A small image classifier, trained from scratch: layers 16.
Rows from block 5 of a small image classifier, named by matrix and row number. Rows with one number within an expert belong to one neuron, the router's apart. Each number is 500 + 25 x the weight over its row's rms, rounded and kept within 0 to 999. All counts start at 0. Numbers have three digits each.
Before each expert's rows are labels from the 100 images, of 14976, where the router gives the expert most weight on average: "top examples" is what is common among them. Only what is clearly more common there than usual is listed. The data: microscope photos of single blood and bone marrow cells. In brackets: how many of the 100, against the usual share in percent.
# router: router (model.blocks.5.mlp.router.weight, 16x256), inputs 104-155
# up: expert up (model.blocks.5.mlp.up, 16x128x256), inputs 104-155
# down: expert down (model.blocks.5.mlp.down, 16x256x128, transposed), outputs 104-155

# expert 0
top examples: cell type: promyelocyte (41 vs 6.4); cell type: blast (30 vs 6.1)
router.0:463543493469537511491461487482483513511526503469487505553500488502485498559481466454515470451512494523526500523465460469490473494483573517526470485493497479
up.0:489491505532495495498504497516535471464489474465538491530517523473520527507474529474501483503520513477482482497509495481536503431538494485488523525486511520
down.0:482507465505522505538520495481487509525538518559552533482490446509494516483444477504468509520451491491506510492499521525526499545522465508477502523507501531
up.1:500574524519546539469495454517474512495505511501466527504505490498484524516427482499532479524511500523533503483494472508518479536499597474508501477550523483
down.1:488503527533479505469503477516522486497487487461450528500508488512547486521529509505566532487499505481490479489556464491488502510523497502501487486477525563
up.2:486507474444514475535466551534502523520495505511499476495487525521500477493531493473501491491503514491452510507487530461464506502472464549492467479453486521
down.2:500482466483519464536526508527495478498493485460456480507506516507507525499545471467509488466552554512481490502480472477462511472477527520497481465513495488
up.3:468553474460524475550491506519492512519511508491456505527494521494493506507480495467512482486490528519463484505506485460495496514462557531528459513488536485
down.3:502498482488492453495489544519491490492477499458456512497524491497515505513516506483530547510521554514517505443533490479492515472485516515478501485474552541
up.4:514457467523486475478539497509486508518493518503540474467440487544493497447494469500444488502520485498493523556508553530515501513527465544507500498460486516
down.4:529496489502502517513481522520493499510536522538555483553455507555470504469508475508503486458531491508493495519491508453465478477473480472534493525514451480
up.5:475498500492546518517485496490478508511549458507558514479513505518511545515466510505502503522506534523485472458496494493493496499480519513509505518507539493
down.5:495482467520497472498456500461518489516500492542482509462495511550443532482517550512465509505504530499479502447546538475517529506461517497540515513504498532
up.6:461522493435516490504485478523480482488460515469462483530472492483464502503521498497502515489536499519460492498484524480498495505443508499527490483493516473
down.6:461488472491495472513509507519505497496482509474494483477465483497504457498532520498501525506552555509465515451507541511487489510484500535491486486508507519
up.7:461500470458517465552496515533520489499487471468481503511513561494501506493520512481498510485484518499440477530498519468458490485493497535503464498446493503
down.7:492493462478475462546500516513480487477470490469479490498499498512506508489539494480481463482515533482450478463487526448491499466446507527499493516484535508
up.8:560520473514495507473504520492493517497543513514510477504527462523478486501483506487487463461483512519530511497495479485505486457509545459519495499550516515
down.8:493522504519510503457524520492527474510477498551500514553509474496509524487450561524526453494445497487518573524525448510473480513519503469486504491504488511
up.9:509457512472489446484482538476535495493447496512527512522527509485486482472553521511493531514476512486498578467526499488482556494479463489453508472481529480
down.9:494514510528503513518532516449525543498486547525512519503532455532498456502511477482502473487441451481550552491459511513484469473511489483505531513527451488
up.10:498474517462472502523506515530494493492493519510545510514545513498519492479581477495511506479506559488476505485491519484491506509537481477500480459533489455
down.10:483496513498512512539506449520477523562497499527506480469504527491492469481489431496521490489494555472497517487496497497511475483507463483522505479508475424
up.11:465492513508487515560491451488540495522521459496494538471534508518466511522504496507512531506493550485461459453476500493493498495470560478492505498520492486
down.11:414483519518516503519471479498515481515493485517497565486542544467510480544504544514497530529484565508496454438530487476519509523473534516452525476531519509
up.12:531434476504526467531499489506487479542523541532544494465493509520493512442504480498460469488493471486475517529473557517445502507512450523518473509491478493
down.12:516532487493498512509484474535522518508534519546522471516447526502486514486537477498493457476505471492474499530478492471458491464501504480507508495524465461
up.13:445512479414508491503497521510487500480480509477499492489463502500530451479509512505486499450499489500455485519531544482486514469460478512500436492474487527
down.13:518490466498482505534507524484478495465498534472500447494493501507502500499539496493485499470535543495434522479494540470466493482512484477507502514498528494
up.14:492471554479495533518551462486485517513489524474499479514501492495512491512535475512458516507541500469478476487487531530545476496507482526500476480492489507
down.14:490490479483470492486462467459536529474507500505489512452489489501510498488540482530486537502472497468507485495500547466484517507479521550538498467535446507
up.15:520503528504471508492524520501517490473471501505479505527506514485499557494514469491545531525478477494506479514506484517507502573528484498477529507513508502
down.15:483462523493505494523531457523552523505471484506549485528495478475486466509523464511521478501499510508446478509474509510516529483532481489509539500492485459
up.16:532451486497511482518514498513466487532525542519563499463478498511507506459512479497466474496515475507481557525479532544474505504532430517514481508507478479
down.16:534528515479480498506511478536519510499530503557512476516460501487511515482530473505499459464496486504493486523469509493484481474518498492510493483529455501
up.17:483456468520501500559502515491506517512496461492484494468509491540511512538502501475493504481482551499460470500504477469457498475470498536506489506536524525
down.17:437452474521506495504486512491514495493477486544529518543501509527460488471510523538456497494479580490475458489509492516513476502487479515480518501489545492
up.18:535495501512505527480486502501466511513501530531491489519489462499473534498478503497534476493493547541516492462489476492514526530516510453486510502541550451
down.18:468539504497458494500491470510523467486480523511484494503513478505500494494508464534497482480473491467506489526548509509524471508486492486473492519526470495
up.19:505451480544468481513543492506488506542524506515532491489486469525508498490522480500447504500522492517518506529478536552519503505538470540508488494481484530
down.19:523505482490472499526468492532504512495546465532516481519486490496476505472519487504482492493475492510501473537467531486460489487479531498495508520534459518
up.20:470499521477513537505471442458500532494484484486495466511506486513512476531467482524497487492495533507534449462489491527512504532499566463513513489544517481
down.20:482508506536477534487507486474521481495489501494496515522536465477523447548514545577528546512486495505538475475524495521530490549478518494495519479523489533
up.21:468514495510530519489531515487465514477529479502543500489491489498515515530456542488528498497519514523518528508536486473532505471425508508533485526482558519
down.21:468500505516489496471480510454514465479492516539518517511516483510486513461496536494504516504483495485481524530572494440480502482491516505525537506514488507
up.22:430529481464485497535503488508486538521530495520465554484480508480485531543458508502505489502510478532495484547504442473508517500452567532533447482495517509
down.22:473498535514464478468507485530491479506494478455493494488475530509530502502501515507516523471503499501476512479526466482490542497499487520470525528495523544
up.23:531495517479481554434512490485463526462525498498495496504486503487524482492494479476519489525490482504557501475507484499528492529530513448477513493555527484
down.23:480518492510485522430517466510516494485499550502478453504506514458540474527530461497510520486468484494509453509496492543516455501510482491498468471508483516
up.24:486531477509475494479547492495456490486484507483504497486464490508497458443505479532462468488528504487498478513487521475510504466491490531483497525458491489
down.24:540521488498504494495526487509471508475519514497532504483497489544495543493466496549479518517537525506453541499492535479485505487495484507538489529490465485
up.25:501566470465532514524462508514497529487517488488472502518531513510481515510458499456527481476490515494504508516478457447494467507482549511525492484539510488
down.25:512515502505518485480512515514495458504480498435448526514541507462519492540505527479543538480507541482492507477514463500492505471461499480482489496533537557
up.26:503485459469496463504490511492533504521496510494505475518512523481520485477501505496496474436457491504471490526523516475481501451502451482485439517444507539
down.26:496465503481528510522533471544493517495516498467524438478496499531493513489531492481489466466492565506457534471499496459465490467472502455522516534475534452
up.27:496493521495451554524508492500526515483505476507473487481479501476483473503489482515510543523457466517509462533517492539529506494516539442511505547494508499
down.27:458498538503487517474490509491502488523501494527517466494505473480493517475528552536479487522511468480499475473499500476539497510503477493485519514508522491

# expert 13
top examples: cell type: artefact (49 vs 9.8)
router.13:523508508524561511495496478513481464485487478509513503464473559513511490475494523536487516556480520511507508469534501480519512481459447517451508504499511499
up.0:515490508486530513493509507455525534513519484468517517500499501482516452513487489463480510473472541481499518486481532509453482496500510489497463504493493545
down.0:441494522469543496524514476506518484511461507504510525483514526532499513482512504485515520504523476453451497538499533472473460466524461520472494448487511494
up.1:538529472526503503518573521519497467506513508501487544490486537479474534486455507541517533529497492501478486510492457498501540469455550498493492538511516481
down.1:475536493570500498522500501452486502456519475484503490479497514489508503476506524495474530531480506510477489525497520483524515494514498554493504542503500490
up.2:462516533499469539461501437511508533484500480500535456486519468483511498501499487490522488473469477475538511505518540483503502522534490520494467470485433495
down.2:491493506489471478519518482531522514481492506510471472496493511504491518494506475510520491481509518504505482489473495540541498523514517503531509496518467501
up.3:549491491518508486538505519496533499493509484520475532509530457506452501501524506543484493501527510472484501526513475551523531515558525471503531496506529488
down.3:530488511478517475486476470498470501531495513486519478484492512504490485506504486495472470511514507513496504504515500522472517508493493563502487505517454544
up.4:530524539495512491458506477440504515495495527475519504476515463481486500500524458527481499466430480476493505511482540485507525498508518511509477480500438484
down.4:466509466478506538525499489524518543544443512507519540493508499543489444512470511504529468486524486503457493521521490472519492495527522498472467498498509477
up.5:455509510485494509487521447498476501460517493459491500453499483506495494514555499527529506481505457541479503493463526511506516554484506506547471484497420494
down.5:467461466488487528485519559527516537504467511496547512501510473546533522492499509542498546529504497493504530493481460503506518506470511474538525541491499505
up.6:508521494502476521504501494432493492511479470513515535483502485456505513538475463489491507496488501466508483484498547490499521540523508516520481492482469506
down.6:491482500471494478497546491513507521523465531540535548524527483529453499544481530459479518503474518461480507531512499482483520483517502515465499536527539512
up.7:457528500489459527509520480526476509471471484480533486444519506525468504504552501514511520515534488492483484498499523515522505561486504531501515445478463469
down.7:472511486475498504524509556526482551475492520497540485487482518502509530502509512482504507516525530509494502541506485534494482520488497509530509556505491451
up.8:518533494498532524518541498484460463499535501492507520491499542501512500484460516529530497511467510521480487477444465502473511460481491506488501467530469509
down.8:483494489516534518520530488491524518468491480483480530468517489484543491463505519521453514532478490503490546498493500491524519531484455521497530553484529466
up.9:502505434523496483525538528536490471513458547523496526507477545527493530493512515509500512516504484487464521523493479525522498490448494541514494501461487492
down.9:497541509539470529448523562484488498483526467500506524515500495507494526507478543500482554499499489488540505503497480513510493486483505505483525533510476502
up.10:547497472523497494516525486493503500563516510508469530512491502488493500500490507536500489516489506511475513507519469509514538499509566501496474535528539509
down.10:491528522523535512513494484463505480497526479484486490502494503463506531494476513525459480521504511527507506525488510522471464498506522516461477518542493539
up.11:547527488465510492482516502497466501476494514517513479505485497534481504483490503506505460477515527548473490501513477458506527473505502521501453494488496504
down.11:509477482531513505530491498512515520517495537504497502490491460530501508417484511515432495550482506520482528517491515484505490466454516501515506544449486521
up.12:485544529515493519502521462491511482474468498468541454467522463502505509547536487515509480493499445507547563483511508521505494505481455517502481455444463493
down.12:529502491497467521470513528517537539486499494479510492523532508499535501478485499543581512452494472510533488477538535535529497526522527465497524515512495491
up.13:472527460508468534480529471448467503479526481539483515489521512502508449498536488501490477488508507511473528487458474545477497517483497501497459541533464502
down.13:530508490450503516504521516510502479524451543528511476484552473554467474532530512515485500525456473471498525492485502491493512491493474513566478514512511480
up.14:413508511515467540484474457512525511501472477513516494469525471525482501515539488483522494476521472482526505508513521517481497539498514524514511455500433497
down.14:485481506475445540488503509544494522463539498473521484497494510484543514520499469527515532518484489501488462504503483555504479499499463485510532494494482496
up.15:551528473514531491493521489463515459524482560486476526495516497521468544516488540530504482491522507500438490505507459475526505460467529506481515531470484505
down.15:457550530519504507492452491494490503467503517510549458485513477490518511479492492518447532500497475457492530510535494517509536532481500507484525526471476476
up.16:483484487488540460504483521465527485542489490509460543526469494504497498539499501493493520496437512478519499523498510461501499491482513534513487555499491524
down.16:496525508485528484490468462495516459505506510545502466504536488472498491507538489500524451488513503487483494514520519490509462493554517463495498459462501518
up.17:508515500453491531476534523490478520483503522494522494486452541501523453486449488499499501479511536522496511509483505479556516510510501540513460554509470490
down.17:482477493475517466480537562508481543516468588493521482481472510544500503500535498501481507515501469460463529511484491477468532479460481468522520514493528508
up.18:546534470507506483517535524506464539502505507512517515496483519442492522502468510517531519473462465489528479512520484516492501514459489529508485530540462522
down.18:498501469515498440507494524505465493476528504465487500492490528539468500486492517507513561512491469511486517511490551547518486474463478549505501509471550500
up.19:556492529525532502505531495451521522481467505466528518514482500454504477495468479520460503472458504494557508528472527523523513486490531519493453507502465531
down.19:501506518456521505504505478518517466495484490509498470524514513501442523499519486518504451508471494495471517503511498470485493468508503491476474450500511491
up.20:539490472486487485527537485492504545542529529513478531475502466500472462491495510520497508517490513495473525509495471496535523491538565494481507519488503486
down.20:490510568528532489520489486448515493520532499489492491491480513495489490475481549527482473507512516511482502495503529502486502495503513498448473538507504544
up.21:467523501509496529479486414488497518470488516493481473442518434488492488508539453515488518460513464482506529515513529513496528546498516540510527447491438467
down.21:488480501481468509496536569556505550496515554486514492489489530472569505508475499507483472467520514540528498497510503521518476534496513464518496502514451502
up.22:528529478465519501499523498508477527484514493518518486478490547464536458484480480450519519477492508495538505498514484476479502529495512553467466530533482504
down.22:533474461506503437517536542503455525496486528505497482464470495533473496448492526477453504502492504524463519525491516481516528467478468516510496514452527501
up.23:517511454511521514524539498480525497520508530515500539499525473506483489515471513524472526508521517495469516503527447515518523482493542490504523535507520487
down.23:466529553484528483517511485470533465496513485462530484504473479503525507509517523503489520524491526518520504512517533504488486503501517523491518528526486513
up.24:473537501544474525502466464475494477515511498494529479465492468512493500566550490503536496455466501500561522511506489505455482498490491482511518490491456530
down.24:496528522502473537474492489524525515492484482504504505545509482463502526560510464498551541485513452470505497529477447503529511486502501514511524532513514534
up.25:498513499498476462494481502468534494488516497507460538531486503499452469503482483518477490453489543492499527516518482502464511484511509473508475533471468529
down.25:461512478487486500477503483473495477523496525525503490520495496492484495515521499473498453514497514468475519498500504513481480510526487479522514490522497478
up.26:550471495501482496496519498482482495492534535500491494494470506468506519525472423505471519477511508509473525507489483528556483519490504524510544497473476512
down.26:489468493463511485490522499524466545514457568492500519520480508519498473520556508524486492521512470472458523511485491486494500470494502469521486492489503461
up.27:525512537484528508504505494495516509491499475479502524505495521469491450493463480469521496484433505478537490513513492468498515518501522543471458521502508502
down.27:489497473454507460538518476559478501511477505503436503454503484528481493509535537490481491485494522508485538532509498509482525511494469501468466484487482475

# expert 3
top examples: smear: peripheral blood (65 vs 16.2); cell type: eosinophil (53 vs 4.2)
router.3:467452479518516481520504490509503468538487530541465550489490542546482533502513533494472494534477527502483494497449512557480505503450488517476521517537495521
up.0:506482465506523478523503450467490491562498541546459515501480519517466500522467503480474506517472511506486517510481477508500551489490539482490482484471552535
down.0:528518451489469518473491460503520494501532498541520520499512497488514479492486512534504485501508498514536507489514518469523498541514522492496510472531525527
up.1:548522504486496531509485489526481519522494501475478496495493524463491470524426479507532492471475484511539496502503544487502493548521492490472480522515456505
down.1:524506467502514463470516505501471466505476480468476489507477530507496525518473514502546449516542511494490516470523480487502542535477488520509473466476503540
up.2:549542467520484534489526512479501487483536495479493506518550443507483489523482464556514515496524500479505510486498462523523493542519528463531559486486517516
down.2:492532536496524508485516519458500497503481562489544507467543470521507527521534490518536477486519501474452507500530521489512467490449479509495515482459466486
up.3:520521486518508511524510444500460532540503489486514503487464493462510495542470463496518480479471525485551504501490503490475483504506520498513482523507474526
down.3:543512487487526487482513509508483507523528475466453539514490516516516508521441502513529477489536533509502529461509505477497501568459518530454471488521525541
up.4:551514487520481536550491444479497494541528501492451502507475493459502515533463503490513516504469512528557517479482493538517491531506536475491485520478509496
down.4:489520512447504476486522478485457514508527535472507487487516473497532493533481515539524474490555514525499510455505503511523500525516522503488505491514504472
up.5:505488515458513446532518483493462518504494503477472514499521524497492495499542502566540482479498519473497497474528503481470502509538508498503483462507521455
down.5:488483547507479505444512476477495496486496504513511501497517524518507533505528490490533521500486512497512485562488527527486494518502531502521532463514498503
up.6:522493468483505488529521470471479536533483556547471513499504494509461503516520490510470496529507541488462474503515460531495528484481510531492499469475550456
down.6:536494502472497505466488477496529546498516453544541519488500458526489519459527512511457470493508492497521545497530533487478538467511492493494494465553509495
up.7:538516483533543506452512498499478475487536514480492507500556492479476479481498507493514546500476483468515469494497492490495535497504545505457518476467540511
down.7:506497519512496521510468486489461482537520487500497465478533472469471510500505499533514477522494471476477524504535484497503535516461483495488546492478471478
up.8:503504470486449521537494488464494563496478489515532485526498493505484476506473476490498493539519541543489477517478471501551506492514552550480469502485511509
down.8:524507475519485497534501482491530549509485477499529503500464505523522527477488447505496466512486528513456536534480462470491559459479488492516520503481512484
up.9:532492503488480474504555523475481540522474494493478510494460474506537453490507466538495534487508528493476497532553488496525525561523512571507493498488513491
down.9:519525489456512492482456529481543557515474481493483480473499493521518488478510460511530484497466491490509481531493459499522521504529509533468464484437520526
up.10:513478463528505507496539493482483482527528539515503539510502511496481522472490487511481502502474529493492490524440495541487521465465513486524506520538498510
down.10:507475495483489513513469506502476504506513509535512487508542505514531493477482519473513482500542522503496497499489559501490493521528501473479482522533500467
up.11:531502512487538477487487478483518544491487494485530522482471483475484464519485490485499493489482551494558496490489511506528514488512492476470461471501532439
down.11:557458498502468501465513516482499508473499489491481539547469511554471520483472522500481568539524514481503525531514505478497561473524474516499490463500528500
up.12:497565504494518488510550489509491534515485524488514487474506510468510464502448489527529521478483496519513480494509465462527504515467524514508534525491481526
down.12:502508489494509475447511515503488496525472511477476440432501487507506542524512495503543506501477532517481526501504457468508522529489519555484491507475510526
up.13:474451470506497486517525445469495504558490579515505540492510533506517513488455510509467507520469524506502496507464506512487515478487541507490507549508524511
down.13:505476501463500499513486474506423473497516511527502509513511500485529473530451481513470493513527489479518528492508512495501482519518546485475474542561490490
up.14:524499491471531519477553510460491458493507515478465492491514498469498449525480479551538518465509488479484490521500502491505496481509525486532491496513490524
down.14:485520485485512489497478528488503544531467507476508500439490487517532548466515490481492514504494492467458521523515453519503507549528444531486529548481537502
up.15:475529521511498515471558490471489493467531546456473532473498482483503488519492517506512516463510515509480512466511460484507481494507513531498502507434491513
down.15:500539475529473483486482507501534505507494516501549509476497485503496513535513497518490498523492478518511519531535492459492513522501509502491525524498520510
up.16:436439497476480489508501479525494494517460542532512551505485548528502541483525515501504515533514551549428475530512481502480506474479500505470497520511512492
down.16:485470460491509496535499476508453477474539497538534500517519537483523503468486503480455513503484494495499506509498529521456480462485480452518518495507499487
up.17:492472544455498457469533520488492523509483468480505487484459513490542452484513516524498535504524553501523467496532527510507526481521487548508490455512525475
down.17:490467517488481510482494506472514518525464504489482507510497514524496520458495480520480503532519425514524484545453502535507498509509510476512486457522495523
up.18:458479473470473476542471495529467484489463506522465514539508466485472557471513492489492516519534479546457488527499440554543478535427508513504502531518550525
down.18:461531508524507495499515513559507489464524494533549496505516497505506489464478497481478489488542500505494525500473504498484481477483478499523503498503474496
up.19:435504474471481504511481458490506526489476488532490493504465501509485512537488476479524540508536485524471491489497471527543469530454560543498505506486533519
down.19:521526493513515516521516518545519515494504534504507477507447472554485524473517491496485459528521514537466530501518534449518510495502473505505477490473499465
up.20:512462513518496460497485445477505516513534527494485497487487522483487493502440517482498509505464486507520494506486532488501510485548514485500477506507516535
down.20:548474473469503512495491468499478462544517461512469536525527501484490467479472492501529476509496469490532546484499496489508465542541511454479464535569537496
up.21:491457523499488498485521467478451471548535588488504517515485526486491507480467518558487479487496508490471461516471521494475497482498525487494485472538492497
down.21:485457524499464503483510485477468484525525481519505520548498546472504512493500499540526565537518462507502477537479531505479473477522520467534505487565543459
up.22:494517474525498446503492535528510495418482513493481524501501496450512550489533474487552518471487502501435487522501470501516474531491465518507510463538507510
down.22:483491507500512489493492512546477516485522513499514469478481505486503514502491485493444520513483523488499481483465553510481512482489491485507501519509454475
up.23:492505470489506469496490532513478485519480559524469529526482531536493519468540506510468480515499540488450462515500465504482514497466485517508520505527540490
down.23:485478510490485541500475507504485491489517498514516522551544529482502511467460485498499525500495506515508449529490542518482475485523497455501501518540490481
up.24:530515505498497503519494450493495512520515487481508506478513513445506475529445497478531508481456480509525505473520520481515520515495499490499473533504479498
down.24:532488479492522465494511500498488459537485460450457493499450514490485485545490501485538457506532525500526558464524510491469526521506490474493474470503512520
up.25:469539493486517558526472476507542464503535535504494489510517525503506483514523471503511486486500518493533483482488513509495468470506501452527527515560519472
down.25:514498521519471483453486515511515515504507473509490526473516461465505492478529506488582501505474510509512496485517441498513461489502500518456513515484477522
up.26:496463482544495489558500470502476488548485547538498520510484535543465510495465493473498483535487533517494478504459508538460517493471513519513505538510505516
down.26:511479477494520530522511509544435515534515484522521507502521520467495476466439476506491482519523486511537511455473528507521476521493496476488517525502514463
up.27:503456499524530475490501487472451486512493530553490526514480499503485531477499496495476492504528492498444514491498484513471504478489517508500492543496506519
down.27:503490532481519518522512473468471501516529495536528522506512493489502497512473511459484535520499486520511481482478514496479501487474522491488542492558471500

# expert 12
top examples: cell type: artefact (42 vs 9.8)
router.12:489510501497525503463515455539520480502534465520516490503496514475501496523494481522535517449504488473485532508493533500540473510514488547477525511476478504
up.0:484494490464505518512502465474511523485490482515492514544511456456508481536497530494499512475506505483506529469545495485531517484457510542501461539502492535
down.0:542515485496563493501527514490498496525493503474484534488514516535502473512491497505505499507473540499494503498487478492425508496450511525491467522497534484
up.1:541498488506514485508492547477495498531509497460486529462501505491502497509490516548494489509513529498497492470539490481502543531468528503493504550485534524
down.1:544471490490522468505499538500499513535495526471499512499497515534533503489541494550503507535497490510461541478512490523524525509505508467511513528465498481
up.2:500520515535506531506456488483519512477530463474515461433512452489494515557544508518514522502473485450526506458520524518517509499515485479510525500493494484
down.2:493500496534545465474495539502477513497473517485526501544500479532517550491496495549490500516491510519519552485503519530497506510501497459525501465500526506
up.3:516527508482538489548486519514484491540456481499481504476484506514490492494498531503498463511538569474480499467532494420497511528491498541477449519490557503
down.3:537487497529485525501493520519480507521546516489525515526529446482546498474531478522497513535470447475473521483521502545523514502507502488527524553503491481
up.4:530525479463495530504515495514507467504499526511498459529510525464510509513463519501519471450483471479470540489495512489509502465483509491498501515514499533
down.4:530526503503514487491492457503509537415487509492508463485495491517513482508512453513493518487524513533481470576471502505486479480475481529493501475498487476
up.5:517488513465526494459494503502510476467486479481545483490484492472515551515531470477503535504475482500493525520513538521482515519484489527523516506483480540
down.5:489480537517522491469455540523477502492485511504516485500471470463535495522496492557478530538488495484506533525539501481510480480504463473500522460473488514
up.6:502489532522501528486452499518515515457525484474538472455507507478491517527547484481507540480459516484525506495478570525474515494494498498518503535488480492
down.6:497520518542525483507467533507446456521479483487504488524464488494526572494481541483514501525482494528515515505526483491502484512516481495517496492500496520
up.7:442478488532484504530476489506510535531507489508484531467489522518488474480516480507497506497536525505511451511466459517536487510520492511484516475505481484
down.7:504508533493469515567468493517479460536511456534514484456496507488480512445541511496499495504521495524519513497498565470494525482511512515467474522516501493
up.8:525468496538508487487505539439494466556518519472485532482509481506496498489497494560489469524494521533503525461520505529485537494474508462509491533548517503
down.8:550512468483519506508483522519491510545475542480468500519484527504498513475496537511513496503502514480489497490505499485544538467517522498461491563493516511
up.9:530487503479522522522530474487509499519501483489480536536498504482519466561465523506516479480492508492493488509531487497516515499520523482507527490496510512
down.9:532502499470516504516520461507512499491517520505496481517500505493517491550529487524529481506503542490486470481512496496496518521543510476456532536480495472
up.10:568471500509525485542482514470493471527507534516489528503511534528478502490481502501473464509535542515469497470474490491482523488514511441519473508543553485
down.10:518505499470474530479510500549528487518531528497456510513500513490553473523493526490563507504482466505478514466526492500533514525530484481466479529485510520
up.11:556488512484518491450551476492496475509534529485521550520480514485491442501448525506508507458492494489525497500500553507508504486515506493493475494484483519
down.11:508452500453472487524478476507523513508492512509529480472533508513448513525530506511508503489511509492469487524494521493521527523508483498501514492493527479
up.12:510538476452504486521480498464478542479489455527489506457488486518491520474506479504496501529485480519475487474486508528499521510476529544528462502506491503
down.12:512491531502501479469511500474489512518522507503467503505502502521548498462467526499462542515474514473527500494478543515463466501480507528538475512500488496
up.13:524536489471483458490487505485471489493481499502498500448509498487484524479519448531508527527470483511478499469483516525501528506455483520492499496489488485
down.13:465508535493500459456516506495483530451498518500547472492502461540550484443504479523501543487501496500488512533485549509500451473472478541537527480487485498
up.14:550499489498503495477508493504507463504490512516516478525507487470506529531473490482514497474497475493460543503502521503495500496486492539525519494483483529
down.14:505496531493496446485508508520489517425471526469547458511483488497534516530495463516486535516497502506493483546499522506523487470502437501464509486476496470
up.15:491524476470496507490516473525492470494491532528540474536483505457509482499457526477503446460501464497512531514532508462515490499520513513513491514488500527
down.15:530511510485530486511514499478509526492484515499495488495489490505502481497512457463481514505529540496486490514458482515470495476486483541509470507507524489
up.16:531493487473503501467531460471463461499514511486521498486509469482497469552463532543504506491476494465478524448515492481564527457504482492505508443450495481
down.16:504487533454560455509522495491501544483499530493534468468522470517518490510514468488477470482496525490435467513505504520484496486459494511465519480482498476
up.17:471515505511501516507488514503512515505512518505512500481488530521498478499515463512497521512517502466528472504473465488565488523487502513467504496489488473
down.17:461547510494492508527481484549467439515531495493541493528498482517494516477531525484498494518510482474526489493520515471516482520498509499469463490475509489
up.18:514553506472496502480544486504474461481477496425540523490504550502514480511500480511487550534513495435493480445517479484539505536464499538448491471486531498
down.18:457509470498542500486520524512486495492496521507515545482516465533490507496524508513502496488469481507477531484515485496543497511473499513519522480487523484
up.19:517523512470514484500489480495502482455476504482511464459503504491488531514540478480489545489447492469492497500490543532472511514487504486533531505518477473
down.19:485504526492486492481484508508493519470493468499551535531483480492550488460506497536466525522479519522514542541541519508498450471484486537534544478449457492
up.20:458526511492515505486550494517477508509523527506528550484508547489508447450476470504481514497514532509502493512534492448537493519480497530456512514483483453
down.20:495522492493457508516489481501487474512505475493493526481479519498460466473536525478468453507527533498516523461505528459529515473513520512479487524510503470
up.21:478490489488461483481511502452473553466457523515508496494514465528487542485516522530492490543507510510503502528493479486517530477503499497491487514546568481
down.21:535512482510531500499509500499512502546500509489505467476506491514513497482463502473481487493475486458516509523472469439513536565498501493509494486485494514
up.22:514463516493557479435467519484531483504486487474472523533513535464509490502538469520518548528463468491490479504461533509482526493510499537518495503500498482
down.22:506475515503479537514504502516533497502518495464507509490516496505491478532521528511489537560481515541511497474498480490517478488495506504474511493458526523
up.23:474504500471510461475489520487471480476475469502456490540501480483481544548564494492489444490510523516499537477489502484499506494447513495512486498506494529
down.23:512522485509503494486507564489508534483492498505485528520496501563527498508502514482484476493481518448507515508477466478463510491502502482511477479474499504
up.24:486543477464516495538497492464483507492486504484511490452521518479484530488528475536477496529496494491484506436502517491517504510483514521494518501487504495
down.24:469505524507511463484511496464486540471515492501495504480505496567529499495507506533482518461492527484502486495476538537476444471493470557543509469493459459
up.25:464515478491526494517486495455488494518490512516496578557557468525461489533485520550511503519479546487522451486503450460509498483429535487493522458510525497
down.25:504508519476496490495487529486500487450527484499502496506520470504548492532503540503518482543476513502505496455528518459505476502511504472483501540521526494
up.26:457495473528519519483497507517489491529505503512479509467506529506515457473465487523524482508534537468498481514464474488543492520514497502483515454488507487
down.26:460479491497471521561484489518477487512503477534523479463513524499487481505552520480527487477515498508517522494516560484502503490537526509449471480517506485
up.27:494502478483524491474532513511480527555506504531489544469504545551502460434482536538503504504521558477481512497507507442496516497492487547474442485475519461
down.27:503532478551469513497464529545471488478487512519538471477532451525506486485514491520480506497531481489461521477484471462506534535519519504476517488451499486